A small segmentation model, trained from scratch.
Model: 64-pixel images, encoder arch res2net, encoder norm groupnorm, encoder activation relu, encoder depths [4, 4, 4], decoder widths [48, 96, 144, 192].
Training: soap at rate 0.0026, 2700 steps, held-out accuracy 87%.
Data: trained on aerial photos of the United States (SatlasPretrain), 101725 training examples, 1.7 epochs.
Rows from block 8 of the encoder of a small segmentation model, named by matrix and row number. Each number is 500 + 25 x the weight over its row's rms, rounded and kept within 0 to 999. All counts start at 0. Numbers have three digits each.
Before each channel's rows are labels from the 100 images, of 14976, where the channel reaches its highest value: "responds to" is what is common among them; "peak on" is the class under the peak. Only what is clearly more common there than usual is listed. The data: aerial photos of the United States (SatlasPretrain). In brackets: how many of the 100.
# c30: last pointwise conv (encoder.blocks.8.c3.0.weight, 480x480x1x1, standardized in use), inputs 0-68

responds to: crop field (36)
peak on: crop field (33)
c30.110:517505523504550513552512477521480528525499482499551519469501473504485495503506480467522539453480489498499543507478474505484489521476514509544502560457514497498469495489531547526515518503516482517502477504546

responds to: crop field (62)
peak on: crop field (61)
c30.232:507494503468511510531479486533496512482548481501496498511515514495462482476504545471463544505516496501540452497536497471508480508488491479523510497491545514549509495506546506487502493507510483482492559483509

responds to: crop field (64)
peak on: crop field (64)
c30.129:523507479549508547545486497515533472522501494525461526495501529457476506466465544497491458470498483507552452515507460499521509491491514503489443521484479505501444492468490495518491485473554520552518512563482

responds to: building (72)
peak on: building (25)
c30.159:487463494465479543475493512488494519490488492515452510480491498487495524530530490526491516497542465471527541511489460574475473524427465532543499503497471492487529493495490496497522472477491493500509508500500

responds to: building (87)
peak on: building (37)
c30.25:510498499480498465550500531492527502530502532535562559524528492517499501503530472471426520512491497498501454536498521491515515525517553448504465502432496500504516538517510475527484497512509532486484496553525

responds to: building (83)
peak on: building (29)
c30.109:482494514526551511477505497523511512487524506517545482500513479523485555535524471512498504498455484520500550543499497495536480489497475490509505483562494545591495497529486492477518510499435470534515508487494

responds to: crop field (48)
peak on: crop field (47)
c30.76:415492508559480474492520473477502526490490496497456503459507507467485489468474505498480505446500510506513501499501500497488508518496486520518506528461534497465500490490492469522553504518499495430524519488517

responds to: building (76)
peak on: building (63)
c30.61:511512499513499534542504455477485488529499472494461500559487504517550534501462531463547498478530513559532501491495518503497519498545501524497472478500510485524505522495500462531501474555548471513567500494545

responds to: crop field (30)
peak on: crop field (26)
c30.334:502510478538495467490488517532461498532496514478488493472495482443440508469456515521481503515506510470489523465492532526484525500483519417533522496538499485487490492532477500532498488474519488458520527523531

responds to: building (90)
peak on: building (37)
c30.118:525459479494509465512516498511539539512476469464495509524469524477478530495488491497462498515455477441486490535477471489563471518495492487541499504469493509477478560489530471483499512520517510487467535504517

responds to: building (82)
peak on: building (37)
c30.171:497512492461544507496507483509466469499509497549509488503501525509508487496481525463526484490461456494489493470520501494517516476487516524481498480518512467495495516502492476540511498463538516552496496462506

responds to: crop field (29)
peak on: crop field (28)
c30.390:481471530503548483451512498500535510498496497501452482479490480475490508457495507525486499573480491491521515523503496491530503521526478486487490508500508497498495488533507549484515495503516515554450483492556

responds to: crop field (32)
peak on: crop field (29)
c30.185:521533500521524526518543525482490552500566513512506517496487506489509521493507473482528466451508481492500485501515568481498507532488497491499504462491509492514512499484480507516493497489540510507505506478499

responds to: building (83)
peak on: building (67)
c30.89:490488481481498523502549485485484502528483476512473481511505512490499509505512483487471487489503507487447516514527535472484549451529502516509505481448460494500480506561505478501521472502543468500514495482523

responds to: crop field (59)
peak on: crop field (57)
c30.147:457506477473498486510543460484455498503516451507485560498523466498471515494516522517497535480479504509460472488529502492483475532520456487510489485482494476503481497496493466562501480514477493457575573460487

responds to: building (88)
peak on: building (46)
c30.63:491498493507479489518521502515470462493512472511450487406486495510521496510496485591473500500464564472543507499502492479493451497514492466524500502459539519450499477446495554469521427469546531488450480503475

responds to: crop field (36)
peak on: crop field (33)
c30.479:526495512501468520460475510539528480512495535498474515518509503508516479513498555497457498457462501528534473502474498447484480562502487506466459495511538518487459487501507465475520454489520588464466534527518

responds to: building (86)
peak on: building (35)
c30.319:494475477494563457496470496505508471473541509513482527513486506468500513498526476533527491490470511524487507477546496509542476481491472540556554526515505433547520499495471505468478517501499544485489585508526

responds to: crop field (59)
peak on: crop field (59)
c30.447:496493490524511490492472474500520527482467471490482509507445558530488492482507475473504459514487512531524505500500504525488445503500485519480469532455491483513454500463547476505483489443503512462486463486521

responds to: crop field (29)
peak on: crop field (29)
c30.312:523481485471504548542512510510542486529462502534483498496457526499502502466476581523461485544504481509488452499501495485522514529544509467504456533527505490485503503510514519475535475482507491528467495483478

responds to: building (91)
peak on: building (61)
c30.251:500455484507485502503502478506482477496517469496486489481479496501482483507486501463489519466503515545546507451478533502482507461501578478518530507460486501500514509508503492526477476530521460444498500482500

responds to: building (83)
peak on: building (51)
c30.142:471441483466508466491494492483461470490521520505515511551500495483512531514478486494470502503486480541499495486490484491526503452515499492462503491538497498492541520536467491478521462583482469500513545481516

responds to: building (75)
peak on: building (46)
c30.358:523514482514506471462450495505531481501478499489516501484497511434505565521530468550521478467536507499471499475545521475521503508468490531472495499491487524529469481529506480513484526462592500497516502566489

responds to: crop field (53)
peak on: crop field (52)
c30.453:536513500485525467472558491467528481489503487474453487497499506501487435535526519504491462524549519496490527508452498483512491502476511483516524519467520484526510472501511501503474505481473486470549494534507

responds to: building (84)
peak on: building (52)
c30.446:460504475509477507501520453502503471495491498537515469487511478537424505497516511529519450503502526417500519508500523505508494473509498497487498464464531468481494500527488437519519522477506505462560535522478

responds to: building (91)
peak on: building (50)
c30.406:515463522503478506509497457523577468475511465510514507472502501498513513447507502526480471485510463432503524504475479439530515505477540464522539491507534511483475496506506481482512490493528527483439450586482

responds to: crop field (67)
peak on: crop field (62)
c30.437:488543510447539518523489485540482511480507511544527536501469509513474459515512520518505521468482454520472498492520518487533487514520490547505494515462484502525517491498530539520477499501482447511499552468537

responds to: crop field (59)
peak on: crop field (56)
c30.4:516506498523530504561512510517495536487481497528483600484495519507473506485506515525502500503492496526580470508515499497500491513468497508501513528502492527461476506493523483508525525501485516553499510476563

responds to: building (82)
peak on: building (43)
c30.100:442505474505475487509498512528495464482504483467513503485504523472497527476466489504491505519502526453510499516488498473500487479488419520489496483496493497526472499507484510502512456522529487462470503501491

responds to: building (78)
peak on: building (45)
c30.318:525494517467507513510541468495500507464527516476497533529468501498518508577484438495432549546491492477506490481498464497496541506524543469483508508482489483497517527505502502513467506489499503535479509492462

responds to: building (79)
peak on: building (29)
c30.201:495487498487500523493469514505457500533541510476508497514515502582432520524493467500554511484511529511517469508506455495505469536504510480461540483507533564464484514490539488475485469553469503507533521573510

responds to: building (83)
peak on: building (52)
c30.90:504492499527501506471537515494478515485485499493465476491504546546503475510507518568471533489485501496518539488521488482501470468478506522499515456503493484491443530497525525531469459488536499457469504461486

responds to: building (89)
peak on: building (31)
c30.306:459482504469484515529512517498541471528502524492517515520504533528471444497499506461491492500488482510491525508520487542476544496508539526505477500546454511531485502520512506473499498518499506499479527505447

responds to: crop field (28)
peak on: crop field (28)
c30.279:508530494519448524505468484554535490486478473487527521490524552496525534511496534478477507484528515470530457500502494511496496508488534509485507514500472462490463491473533532547509515481475527482492511480552

responds to: crop field (49)
peak on: crop field (47)
c30.470:506502520481496529543496500477533493461517492473491515497458494507531518481505458500500494491521495553501530499465563457552491511521476490485499483494481445520451530529556511497491464579454520523453453513509

responds to: building (83)
peak on: building (44)
c30.365:513503478520456548499457452496513494500495473467508466479502501448453519493504512519466515519491541521518473506477456474532497463498506492488516509490514478510543538520504509475515492514559504507517503508513

responds to: building (83)
peak on: building (27)
c30.338:487499471511486484543473532483512482500465494476514486491484494508511560470481479500526472502478534527497481483517491450487501512522493503496506525493532494472505495478472475516525464483479551510450513487502

responds to: building (89)
peak on: building (36)
c30.42:485438539525499507469503398479477507488524465520515500437474527481465504505513511497503504504486501522508486492512497486495505501525516507517474514499491510512501506510540525509536508554487490495470532528440

responds to: crop field (58)
peak on: crop field (57)
c30.403:486524487527497490515454513460525496525468507488533518483500514456451490499487485512477485520539498498509479473532503494519517564500522511505476515464516521469520511460492492513490539462474475459496517506492

responds to: building (78)
peak on: building (30)
c30.461:443493474500485473474505480489506469488485482493518447478465475488469435521488518538489524471457500442497475502490522520477498484506498491520482481486501491541460490531497481489536555471518509458525511559469

responds to: crop field (61)
peak on: crop field (60)
c30.360:483457511486479516485494530524535542486526517539500504507507490475472499507496490490499458498496459502547495494478483504486474524473510505514491501555524509448505499504525520492531502508481537528534504485515

responds to: crop field (38)
peak on: crop field (36)
c30.343:532498541507475483530497499534557516490483492493529531504506476492499500505508523468504521485511482498518526532501470519477425501491507499497511583526465476476492471496496533492519463498524482494465500483491

responds to: building (94)
peak on: building (41)
c30.204:585484505497514533461504493499543549505492537513499525515501485502499504534531509549462510507482534519524493526507464485501532514515497488515501484499502487534475501508489556503490471504499515514492504510493