config.yaml
crop_scale_min: 1
num_classes: 8
weight_decay: 0.2
Rows from block 8 of the encoder of a small segmentation model, named by matrix and row number. Each number is 128 + 24 x the weight over its row's rms, rounded and kept within 0 to 255. All counts start at 0. After the name is the row's rms in percent of the matrix's.
After each channel's rows are labels from the 100 images, of 14976, where the channel reaches its highest value: "lies over" is the class under the peak; "responds to" is what is common among them. Only what is clearly more common there than usual is listed. The data: aerial photos of the United States (SatlasPretrain).
# c30: last pointwise conv (encoder.blocks.8.c3.0.weight, 480x480x1x1, standardized in use), inputs 207-275

c30.365 122 [121  57 156 118 128 132 166  90 121 148 124 161 121 126 132  99 114 129 105  84 136 117 126  74 145 143 158 150 117  89 133 148 133 118 155 111 116 129 107 114 137 140 109 163 126 113 147 156 113 147 106 132 136 132 107  87  93 129 129 155 132 111  99 121 123 117 100 154 131]
lies over: building
responds to: building

c30.92 098 [138 121 125 149 103 144 172 144 131 104 168 127 185 105 146  88 143 105 117 175 175 106 137 150 159 127 127 108 130 135 124 162 154 110  80  92 126 150 126 100 160  68 121 129 139 140 116 141 115 112 147 163 107 135 118 112 128 141 151 132 124  92 119 127 158 156 146 153  87]
lies over: crop field
responds to: crop field

c30.468 073 [ 96 104 183 159  88 108 148 155  92 135 108 123 136 160 149 135 126 127 133 108 175 114 159 110 119 102 155 113 145 153 141 126 125 130 136 118 147 143 124  90 113 150 120 126 137 127 164 171  93 114 142 142 118 149 123 152  94 110 106 131 119 155  82 125 108  71  95 112  92]
lies over: crop field
responds to: crop field

c30.121 076 [147 148 156 132 115 146 123  99 132 144  80 117 125 105 185 103 170  89 173 125  91 121 111 136 137 134 135 131 115 122 151 136 142  93 101 125 144 107 140  97 105 198 121  90 125 127 163 176 167 160 131 140 112 157 144  92 134 147 110 125 154 126 127  58  84  78 116 152 114]
lies over: crop field
responds to: crop field

c30.143 092 [115 169 118 151 163 139 138 149 118 125 170 101  96 119 127 157 145 129 126 110 166 139  99 146 130 150 167 125 127 105 175 131 138 128 117 141 147 139  89 117  92 123  97 110  95 123 114 123 142 118 116 108  73 200 102 129 124 121 131 114 144 124 129 137 163 120 177 131 128]
lies over: crop field
responds to: crop field

c30.288 081 [132 125 137  90 109 115  64 113 144 182 117 101 150 161 117 121 161 103 152 116  61 103 108 142  99 129 122 135 110 112 147 150 151 100 127  93 119  80 110 166 130 184 125 132 151 170 130 161 136  70 104  72 108 156 124 101  89 111 116 156 109 166 127 150 142 155 123 133 129]
lies over: crop field
responds to: crop field

c30.290 076 [ 90 169 120 122 122 130  83 155 124 163 118  79 133 159 116 125 133 112 101 130  71 132 150 122 148 105 150 132 112 118 136 120 175 136 101 114 133 135 113 116  86 111 122  96 119 124  55 148 175 107 120 127 106 108 151  82  99 134 141 160 139 129 124 159 145 101 105 132 151]
lies over: crop field
responds to: crop field

c30.152 089 [ 76 155 137 137 124 148 103 130 108 155 112 155 139  93 146 125 120 149 113 134 123 125  94 124 140 118 134 120 129 144 114 100 136 126 149 162 122 136 114 129 128 138 156  86 129  97 117 117 116 104 178 105 147 143 119 155 129 178 116 105  98 118 122 127 118 130  94 113 154]
lies over: building
responds to: building

c30.201 118 [100 130 123  94 132 118 110 105 125 107 126 111 151 140 157 112 104 177 138 120 127 200 103 123 115 107  84 118 103 111 122 127 107 104 129 137 118 113  94 125 129 133 146 150 141 125 130 106 120 142 135 128  83 143 144 101 120  72 161  94 169 140 130 121 120 164 141 137 137]
lies over: building
responds to: building

c30.63 087 [113  87 133 120 109 124 169 115 118 139 164 109 147 105 137 172 143 155 116 139 108 144 135 120 122 159 166 127 123 126 134 157 143 148 104 172 111  93 156  99 131 151 124 127 128 134 127 121 133 110 133  90 123 137 107 117 100 151 131 124 128  92 126 147 134  91 129 117 142]
lies over: building
responds to: building

c30.358 113 [137 137 124 179 132 144 153 129 141 122 107 102 117 152 135 115 116 127  97 113 117 146 141 123 116 168 126 125 162  95 108 154  86 137 156  82 144 130 112 193 120 102 136 147 184  77 149 115 138 109 128 124 134 134  95 134 139 155  98 139 121 139 120 125  63 116 132 130 138]
lies over: building
responds to: building

c30.306 123 [134 164 118 159 132 128 125  95 128 127 195 111 152 105 115 133 189 154 145 113  98  99 160 114 143 165 146 124 112 141 133 115 156 114 144 116 112 119 167 118 124  78 144 163 137 133 131 133  80 122  94 130 126 137 110 128 167 113  99 142 116 125 120 110 141 126 133 139 149]
lies over: building
responds to: building

c30.89 103 [136 149 166 128 103 114 151 121 157 137 162 160 135 105 160 151  95  99 121 106 115  99 128 157 139  86 124 132  90  93 130 125 104 116 151 112 124 159 118 110 146 142 103 150 127 159 127 119 104  86 142 149 104 109 132 149 110 130 141 120  95 128 132  89 115 162 145 108 109]
lies over: building
responds to: building

c30.185 112 [138 120  84 139 145 124 137 129  99 126  98 183 122 119 130 149 161 113 122 176 175 120 125 157 110 141 130  95 142 142 135 154 135 111 115 143 150 153 114 102 147 119 131 102 128 123 161 146 145 119 136 107  95 113 159 151 103 159 128 131 142 102 120 103 105 117 156 125 151]
lies over: crop field
responds to: crop field

c30.310 109 [ 78 106 146 171 148 114 192 120 145 132 109 130 136  99 124 123 119 141 131 126 108 173 154 100 136 108 144 142 138 117 108 155 115 121 128 137 119 122 126 140 134 103 128 124 137 130 148 179 138  72 148 136 116 146 113 158 104 115 159 146 115 144 117 118 129 106 128 165 138]
lies over: building
responds to: building

c30.262 092 [135 129 100 126 120 167 122 156 129 128 120 146 109 189  96 149 146 124 137 119 167 133 107 123 143  98  98 128 133 123 120 143 102 101 126 158 144 101 118  64 140 120 124 151 120 116  96 168 122 147 138  77  99 140 158 123 151 103 124 114 163 135 125 127 169 123 104  97  63]
lies over: building
responds to: building

c30.453 099 [115  79 120 170 136 104 128  96  76  84  96 114 135 168 121 101 108  93 127 110 112 116 122 119 152 145 117 165 135 116 127 140 132 115 107  95 128 144 152 108 145  74  99 138  76  97  93 116 125 135 119 140 119 115 123 113 136 136 122 116 125 139 123 107 108 104 126 136 136]
lies over: crop field
responds to: crop field

c30.338 053 [142 136 120 107 125 117 115 189 114 120 110 152 117 163 108 136 145  85 145 147  83 132 103 148 172 141 135 144 132 130 155 107 153 145 136 181  98 123  94  81 121 164 129 132 121 128  70 211 155 119 133 138 165 145 161 106 126 124 116 118 121 148 119 127 164  97 127 110 100]
lies over: building
responds to: building

c30.88 109 [ 85 123 123 174 124 109 110 120 137 164 145 158 118  97 115 135 136 175  93 134 165 122  90 170 130 113  98 105 135 140 116 160 154 106 127 140 120 124 112 105 109 119 120 126 131 126 102 133 137 155 129  72 138  66 140 103 134  90  87  77 124 121 125  82 126 129  87 130 133]
lies over: building
responds to: building

c30.246 113 [146 117 122 136  83  86 137 137 210  90 146 141 163 106 106 139  96 128  83 110 122 174 151 127 139 129 160 110 128 169 136 102 154 147 106  86 129 110 104 127 115 186 112 118 131 121 121 132 103 141 102 144 148  99 147  97 129 143 140 135  94 151  97 125 113 115 113  99 113]
lies over: crop field
responds to: crop field

c30.118 105 [145 122 132 149  98 121 144 127 129 170 160 129 111 146 143 165 130  91  97 126 145 112  65 175 137 118 125 127 141 132  79 156 130 111 100 137 125 150 125 145 126 139 117 121 110 128 143 113 105 125 108 101 137  87 141 132 137 170  89 122 112 131 126 133 129 115 128 109 141]
lies over: building
responds to: building

c30.277 117 [104 169 146  96 124 116 116 128 165 124 129 102 111 145 152 100 102 119  76 175 149 128 155  97 152 139 120 122 142 186 107 123 117 122 127 167 141 128 119 134 152  72  93 119  89 112  97 141 124 156 138 150 146 117 118 139 151 106 121 170 123 138 126 134 130 170 152 145 123]
lies over: crop field
responds to: crop field

c30.195 081 [ 95 127 118 129 140  98 140 120 116 103 137 108 124 158 117 133 110  92 136 120 124 102 124 150 155 101 139 112 154 146 120 130 160 124 115 138 115  97 153 169 121 154 177 149 128 147  95 102 111 150 160 126 137 153 139 137 120  98 105 174 109 136 124 135  79 152 138 142 119]
lies over: crop field
responds to: crop field

c30.25 115 [165 129 109 176 111 155 149 159 138 144 126 145 110 155 134 121 155 138 179  90  90 122 115 146 122  99 108 112 118 114 117  85  95  92 134 110  85  97 115 160 142 121  74 107  82 107 131 121 138 121  82 167  64 119 144 144 117 128 128  99 166 132 112 140 121 110 160 108 143]
lies over: building
responds to: building

c30.479 089 [ 91 125 131 138 163 128 125 128 124 122 141 153 105 166 124 102 122 144 162  94 123 149 187 136 158  99 135 137 106 135 103 110 125 124 158  99 108 144 141 131 104 100 130 157 127 136 170 106 142 106 150 142 114  92 122 106  93 126 121 140 167 116 156 176  81 141 111 123 131]
lies over: crop field
responds to: crop field

c30.211 114 [127 142 121 130 129 106 122 154 148  76 125  92  95  88 154 127 142 129 131 154 156 115  63 138 124  99 106 173 111 131 107 121 151 122 112 131 122 171 146 129 111 177 115 116 126 155 152 150  94 170 111 136 100 141 116 151 157 131 149 147 157 133 121 144 118 142  74 114 161]
lies over: crop field
responds to: crop field

c30.279 062 [162 134 119 111 129 121 117 109 121 104 131 142 158 198 122 131 126  86 164 153 131 172  86 135 120 105 109 102 108 118  92 118 127 181 142 131 143 115 120 180 128 162 128 112 180 102 139  76 112 144 149 157 138  99 104 163 141 137 132 130 123 147  90 116 167 126 151 119 131]
lies over: crop field
responds to: crop field

c30.59 084 [125  74  49 133 130 133 159 220 108 106 151 132 126  71 191 122 153 124 162 131 154 125  83 148 176 120  97 129 125 136 119 116  84 130  90 110 142 129 156 125  88 149 139 124 142 154 151 147 141 125 144 192 108 132 106 122  86  99 101 149 121 171 139 126 131 136 156 114 105]
lies over: crop field
responds to: crop field

c30.125 038 [101 103 116 141 133 115 156 122 132 113 147 133 111  70 145 111 124  99 150 101  95 128 118 136 114 126 155 168 135 129  98 128 158 127 160 149 143  96 103 118 111 146 113 130  93  99 123 139 158 131 129 113 123 101 128 126  76 103 109 125 156 151 121 127 107 121 114 131 105]
lies over: crop field
responds to: crop field

c30.176 072 [140 127 108 139 151 166 138 139 151 187  79 160 139 167 135 132 136 153 151 116 151  85 150 118 103 180 158 106 130 108 104 140 147 136 132 220 136 124 118 141 119 123 119  88 152 134 160 125 123 115 114 144 147 136 122 144 114 123 144 110  89 153  86 108 124 135 153 166 139]
lies over: building
responds to: building

c30.110 095 [161 139 149 183 119 113 111 108 107 170 132 169 128 101 129 137 169 123 155 130 141 150 152 125 119 112 124  99 104 121 165 114 136  85 119 129 144 112 117 132 134 113 155 111 137 128  80 145 113 129 135 124 141 141 131 128 145 132  89 140 139 137 107  91  93 106 130  98 136]
lies over: crop field
responds to: crop field

c30.251 112 [115 127 134 160 137 159 156 123 144 131 125 123 124 132 110  90 107 116 128 149 112 129 117 141 103 148 142 157 158 160 134 175 128 105 120  52  82 109 138 191 127 115 119 126 117 116 130 122  94 107 148 136 117 135 129 126 127  90 127 103 105 133 120 135 125 146 139 142 144]
lies over: building
responds to: building

c30.319 126 [142 130 119 139  96  99 100 136 121 135 145 148 153 141 110 116 113 125 165 113 104 135 141 120 132 111  64 128 138 117 152 100 105 122 126 134 106 161 112 138  81 149 121 121 120 167 140 150 165  89 146 126 105 108 132 127 115  91 123 113 148  92 140  98  73  81 107 124 103]
lies over: building
responds to: building

c30.417 103 [120 141 131 144 116 130 112 126 101 105  70 115  99 124  95 200 104  86 123 108 159  97 130 167 114 135 127 117 125  70 104 142 128 135 157 139 132  89 156 123 114 191 179 127 122 106 117 186 110 123  92 159 130 149 105 127 125 119 112 115 185 121 111  94 115 144 152 163 116]
lies over: crop field
responds to: crop field

c30.29 111 [ 74 131 146  84 138 142 111 100 111 164 158 111 146 170 175  97 132  70  92  91 130 101 113 150 115 154  86 110 126 106 113 115 132 127 134 147 146 122 125 128 139 128 140 137 133 165 178 141 172 157 167 106 125 130 156 135 138 123 173 164 158 128 151  99 150 127 186 145 178]
lies over: building
responds to: building

c30.77 094 [113 138 111 111 132 136 119 135 121 168 136 146 143 165  84 115 151 103 130 133 113 154 151 111 126 109 143 129 146 131  66 170 118  94 132 129 108 129 117  73 110 124 141 151 160 119  36 142 149 182 100 132 153  74  87 170 134 117 117 104 163 127 166 156 133 111  96 129 134]
lies over: crop field
responds to: crop field

c30.298 077 [124 156 112 125 168 110 133 126 146 141 170 117 128 136 113 115 171  76 138  74 169 148 110 107 131 114 119 118 122 138 151 166 137 117 135 170 163 147 145 110 127 108 138 126 115  77 143 120 106 173 187 113  87 125 160 147 155 123 126 124 152 182 117 129 121 181 130 116 162]
lies over: building
responds to: building

c30.427 083 [ 91 109 124 101 116  92 129  53 140 130 143 117 133 132 112  97 115 131 177  75 132 137 102 154 162 116 161  78 129  56 118 113 154 115 102 154 124 125 107 113 135 130 111 125 145 132  89 122 134 162  92 116 142  88 129 115 157  91 142 119 117  93 160 152  91 134 132  89 132]
lies over: crop field
responds to: crop field

c30.341 100 [160  87 135 142  95 106 115 153 133 111 109 160 146 136 163 140 130 115 145 114 108 105 103 115 112 136 111 145 163 118 116 155  94 132 122 110 101 117 115 131 113 148 160 154 118 149 152 135 102 118  98  67  99 179 147 102 114 116 127 152 122 201 137  95 130 143 164 123  87]
lies over: crop field
responds to: crop field

c30.252 097 [154 116 123 140 119 143  97 152 123 164 140 101 134 162 121 134 142 133 144 126 169 115 124 140 110 133 108 144  79  90  96 146 107 140 101 105 102 119 144 114 117 135 131  82 140 121 141 128 122  88 135 113 143 135 133 105 141 112 148 109 157 145 114 185 167 133 126 114 115]
lies over: crop field
responds to: crop field

c30.409 087 [114 136  82 115 186 139 121 104 139 142 205  83 168 118 102 103 105 130 106 103 127 159 123 115 125 111 129 125 113  98 122 121 145 125 123 155 184 114 124 139 130 171  98 119 124 120 111  92  91 135 149 117 134 129 164 118 118 120 103 133 135 124 141 136 130 167 113 182  93]
lies over: crop field
responds to: crop field

c30.339 079 [142 124 116  94 132 138 134  94 159 138 108 103 118 116 133 104 115 109 140 130 141  90 119 126 103 128 171 131 109 123  82 103 139 149 137 140 166  82 129 149  97 100 109 141 129 116  94 108 111 105 114 180  98 125 110 130 126 159 137 122 116 101 120  84 140 119 148 132 106]
lies over: crop field
responds to: crop field

c30.447 097 [138 116 150 133 131 134 143 118 102 118 128 109 135 135 179 100 143  75 138 111 164 146  94 127 137  69 156 125 110 122 120 132 135 130  87 128 154 145 146 103 114 150 125 104 135 113 115 129 146 123 129 166 121 102 147 115 110 108 134 148 150 189 139 157 137 147 135 143 116]
lies over: crop field
responds to: crop field

c30.178 092 [ 84 151 136 133 138 134 103 128  94  84 161  98 150 126 131 145 105 136 126 120 143 108 130 101 130 118 118 114 155 116 141 112  93 122 151 141 101 112 136 120 123  61  86 118 111  83 121 108 145 140 141 127  84 121 120  71 119 164 156 182 110 159 156 169 160 135 170 165 148]
lies over: crop field
responds to: crop field

c30.147 057 [132 125 121  92 135 115 172 132 116 132 131 143 124 145 127 119 134 114 152 116  80  55 117 122 124 113 132 154 173 171 131 107 142  97 120 161 141  94 136 120  99 117  89 126  93 176 146 154 136 110 114 102 147 127 120 119  82 112 121 129 104 144 125 127 102  83 113 130 126]
lies over: crop field
responds to: crop field

c30.318 118 [134 142 141 127 132  83 135 113 127 175 134  91  77 125 107 121 132 122 150 156 141 145 126 203 147 116 129 148 164 107 156 162 137 137 129 167 131 131 147 142 125 116 139 156 125  81  95 140 116 147 125 133 119  93 131 154 130 118 110 141 130 133 194 104 105  93 129 124 136]
lies over: building
responds to: building

c30.438 088 [120 165 112 150 126  96 105  93 124 187 106 140 110 128 156 116 128 135 154  99 139 108 160 185 144  74 132 137 116 142 132 112 113 117 144 129 124  97 116 120 117  81 132 103 118 145 157 130 117 122 118 111 115 144  92  89  70 165 137 107 128 157 109 139 118 117 131 158 149]
lies over: crop field
responds to: crop field

c30.95 089 [128 129 152 142 137 118 130 144 118 112 124  98 166 201 111 119  97 104 148 146 134 174  85 128 124 130 113 101 169 135 155 149 117 102  86 128 114  92 132 107 133 103 129 144 108 135 121 165 171 157 112 132 137 147 124  96 105 117 120 136 142 151 154 109 154  98 126 108 110]
lies over: building
responds to: building

c30.343 068 [125  82 100 135 143 134 115 147  97 108  93 127 118 163 133 116 113 140 162 121 141 113 111 136 123 115 161 118 121 128 189 103 137 103 122 204 126 101 113 120 128 143 149 116 130 117 144 142 129 117 164 117 133 160 135 134 126  59 131 122 140 116 120 124 120 155 121 132 177]
lies over: crop field
responds to: crop field

c30.292 117 [115 148 106 114 153  89 134 144 134 113 130 112 129 152 112 107  77 148 131  93 156 144 126 153  98 112 143 104 114 131 114 142 160 115 123 117 114 108 156 134 135 151 106 134 149 164 148 118 119 118 120 124 114 154 109 157 151 135 137 137 126 150 134 102 132 123 130 107 128]
lies over: crop field
responds to: crop field

c30.334 108 [119 118 106 124  78 121 153 184 189 129 158 102  83 151 103 140 121 139 167 131 119 129 112 130 141 170 142 113 157 118 129 102 137 116 119 109 172 127 105  88  92 118 140 131 155 146 127 134 153  93  88 132 117 132 108 115 116 123  91 107 143 107 141  79 120 140 111  98 173]
lies over: crop field
responds to: crop field

c30.206 087 [115 124 164 105 124 109 106 159 128 116 144 143 137 126 151 123 116 114 141 140  82  87 146 100 147 184 127 123 143  92  67 109  94 116 126 112  74 113 118 103 130 108 121 146 167  74 129 145  64 164 112 133 103 120  91 139  77 135 138 130 159 112 134 138 123 126 154 123 118]
lies over: crop field
responds to: crop field

c30.458 083 [125 139  93 105 108 157 155 112 193 127 137 105 122 118 142 117 142 127 163 148 151 136 120 144 121 121  92 120 139  90 156 155 105 103 101 109 132 125 114  93 129 112 130 127 121 137 148 147 128 136  92 106 119 123 119 134 126 160 107 101 143 127 123 111 118 123 125 124 102]
lies over: crop field
responds to: crop field

c30.24 100 [ 62  84 117 158 134 110 158 115 126 148 120 127 109 111 118 151 142 137 135 129 140 178 163 106 148 146 156 122 117 137 118 109 141 128  99 146 120 133 101 150 143  93 125 119  90 143  83 153  90 116 144 151 111 109 168  78 107 119  90 145 157 146 127 114 123 177 127 129 140]
lies over: building
responds to: building

c30.403 082 [ 94 130 128 150 143 127 188 111 135 136 113 148  80 173 121 132 150 129 124 113 141 152 134 127 142 109 106 101 147 104  52 132 127 139 113  98 144 147 103 145  97 115 162  82 102  82 164 113 143 118 136 124 120 111  97 132 144 197 118 143 167 220 118 114 130 123  91 133 128]
lies over: crop field
responds to: crop field

c30.204 072 [146  76 131 117  90  91 126 139 153 120 193 120 131  90 116 110 106 137 120 172 143 122 123 114 123 187 129 133 127 185  88 149 103 125  87 125 100 150 127 116 140  83 115 126 135 108 129  95  89 121 127 126 115 130 119  86 112 148 138 146 132 104 131 114 122 144 147 142 112]
lies over: building
responds to: building

c30.142 095 [123  82 139 171 130 121 125 110 114 112 121 145 122 119 148 110 124 138  71 118 121 143  93 106 133 124  91 114 172 112 138 112 100  72 172 150 138  98 116 125 172  64 122 121 151 107 133 121 118 176 164 152 115 152 170 153 152  88 126 143 133 116 110 166 127 144 106 127 136]
lies over: building
responds to: building

c30.42 112 [129 128 136 135 108 100  90 123 146 151 101 117 131 124 138 124 177 172 128 150 155  85 139 122 130 143 177 129  99 153 140 144 162 128 154 145 114 127 117 132 120  96 148 182 162 128 114 166 162  77  74 114 129 119 133 113 119 149 129 135 130 151 155 109 108 141  94 142 104]
lies over: building
responds to: building

c30.15 050 [130 179 103 127 137 110 170 154 114 128 114 108 127 224 126 126 130 109 171 137 149 187 151 131 121 110 115 132 130 102 146 134 150 152 164 113 140 162 128 129 114 157 117 122 125 103 122 172 126 128 100 112 126 113 100 140 117 125 145 111 148 144 131 139 129 112 114 137 106]
lies over: crop field
responds to: crop field

c30.446 070 [ 94 120 141 150 108 127 144 119 119 162 185 143 115 133 128  95 138 116 125 150 160 104 117 180 100 110 122 127 150 123 128 198 140 183 139 156 118 156 108 132 144 125 143 115 146 135 150 168 108 128 178 133 146 144 131 152 127 167 106 128 124 100 122 129 170  75 116 129 133]
lies over: building
responds to: building

c30.141 071 [137 136 109 132 150 118  97 137 129 144 143 127 124 114 104 118 105 128 137 128 140 121 190 127 113 167 123 133 175 112 130 153  98 112 109 196 138 100 117 148 143 136 139 125 114  98 125 108 128 134 117 155  98 159  92 129 170 142 144 114 141 132 141 131 137  87 151 137 118]
lies over: building
responds to: building

c30.76 103 [103 174 103 168 114 115 126 107 125 122 122 111 201 172 141 119 128 128 138 124 132  95 112 128 123 123 161 119  92 161  89  96 145 132 150 118 127 105 134  88  90 164 147 135 116 125 160 126 115 135 130 140  97 120 124 116 135 148 123 124 144 123 152 143 114 130 121 168 158]
lies over: crop field
responds to: crop field

c30.406 088 [130 178 127 136 132  74 148 134 150 153 153 102 152 110 130 140 117  93 124 142 105 161 143 166  81 140 121 143 179 118 100 177 121 126 129 158 137  92 120 115 145 126 174 124 157 148 131 117 140 128 105 127 133 117 160 142 111 139 132 116 107 115 120 109  86 127 117 124 113]
lies over: building
responds to: building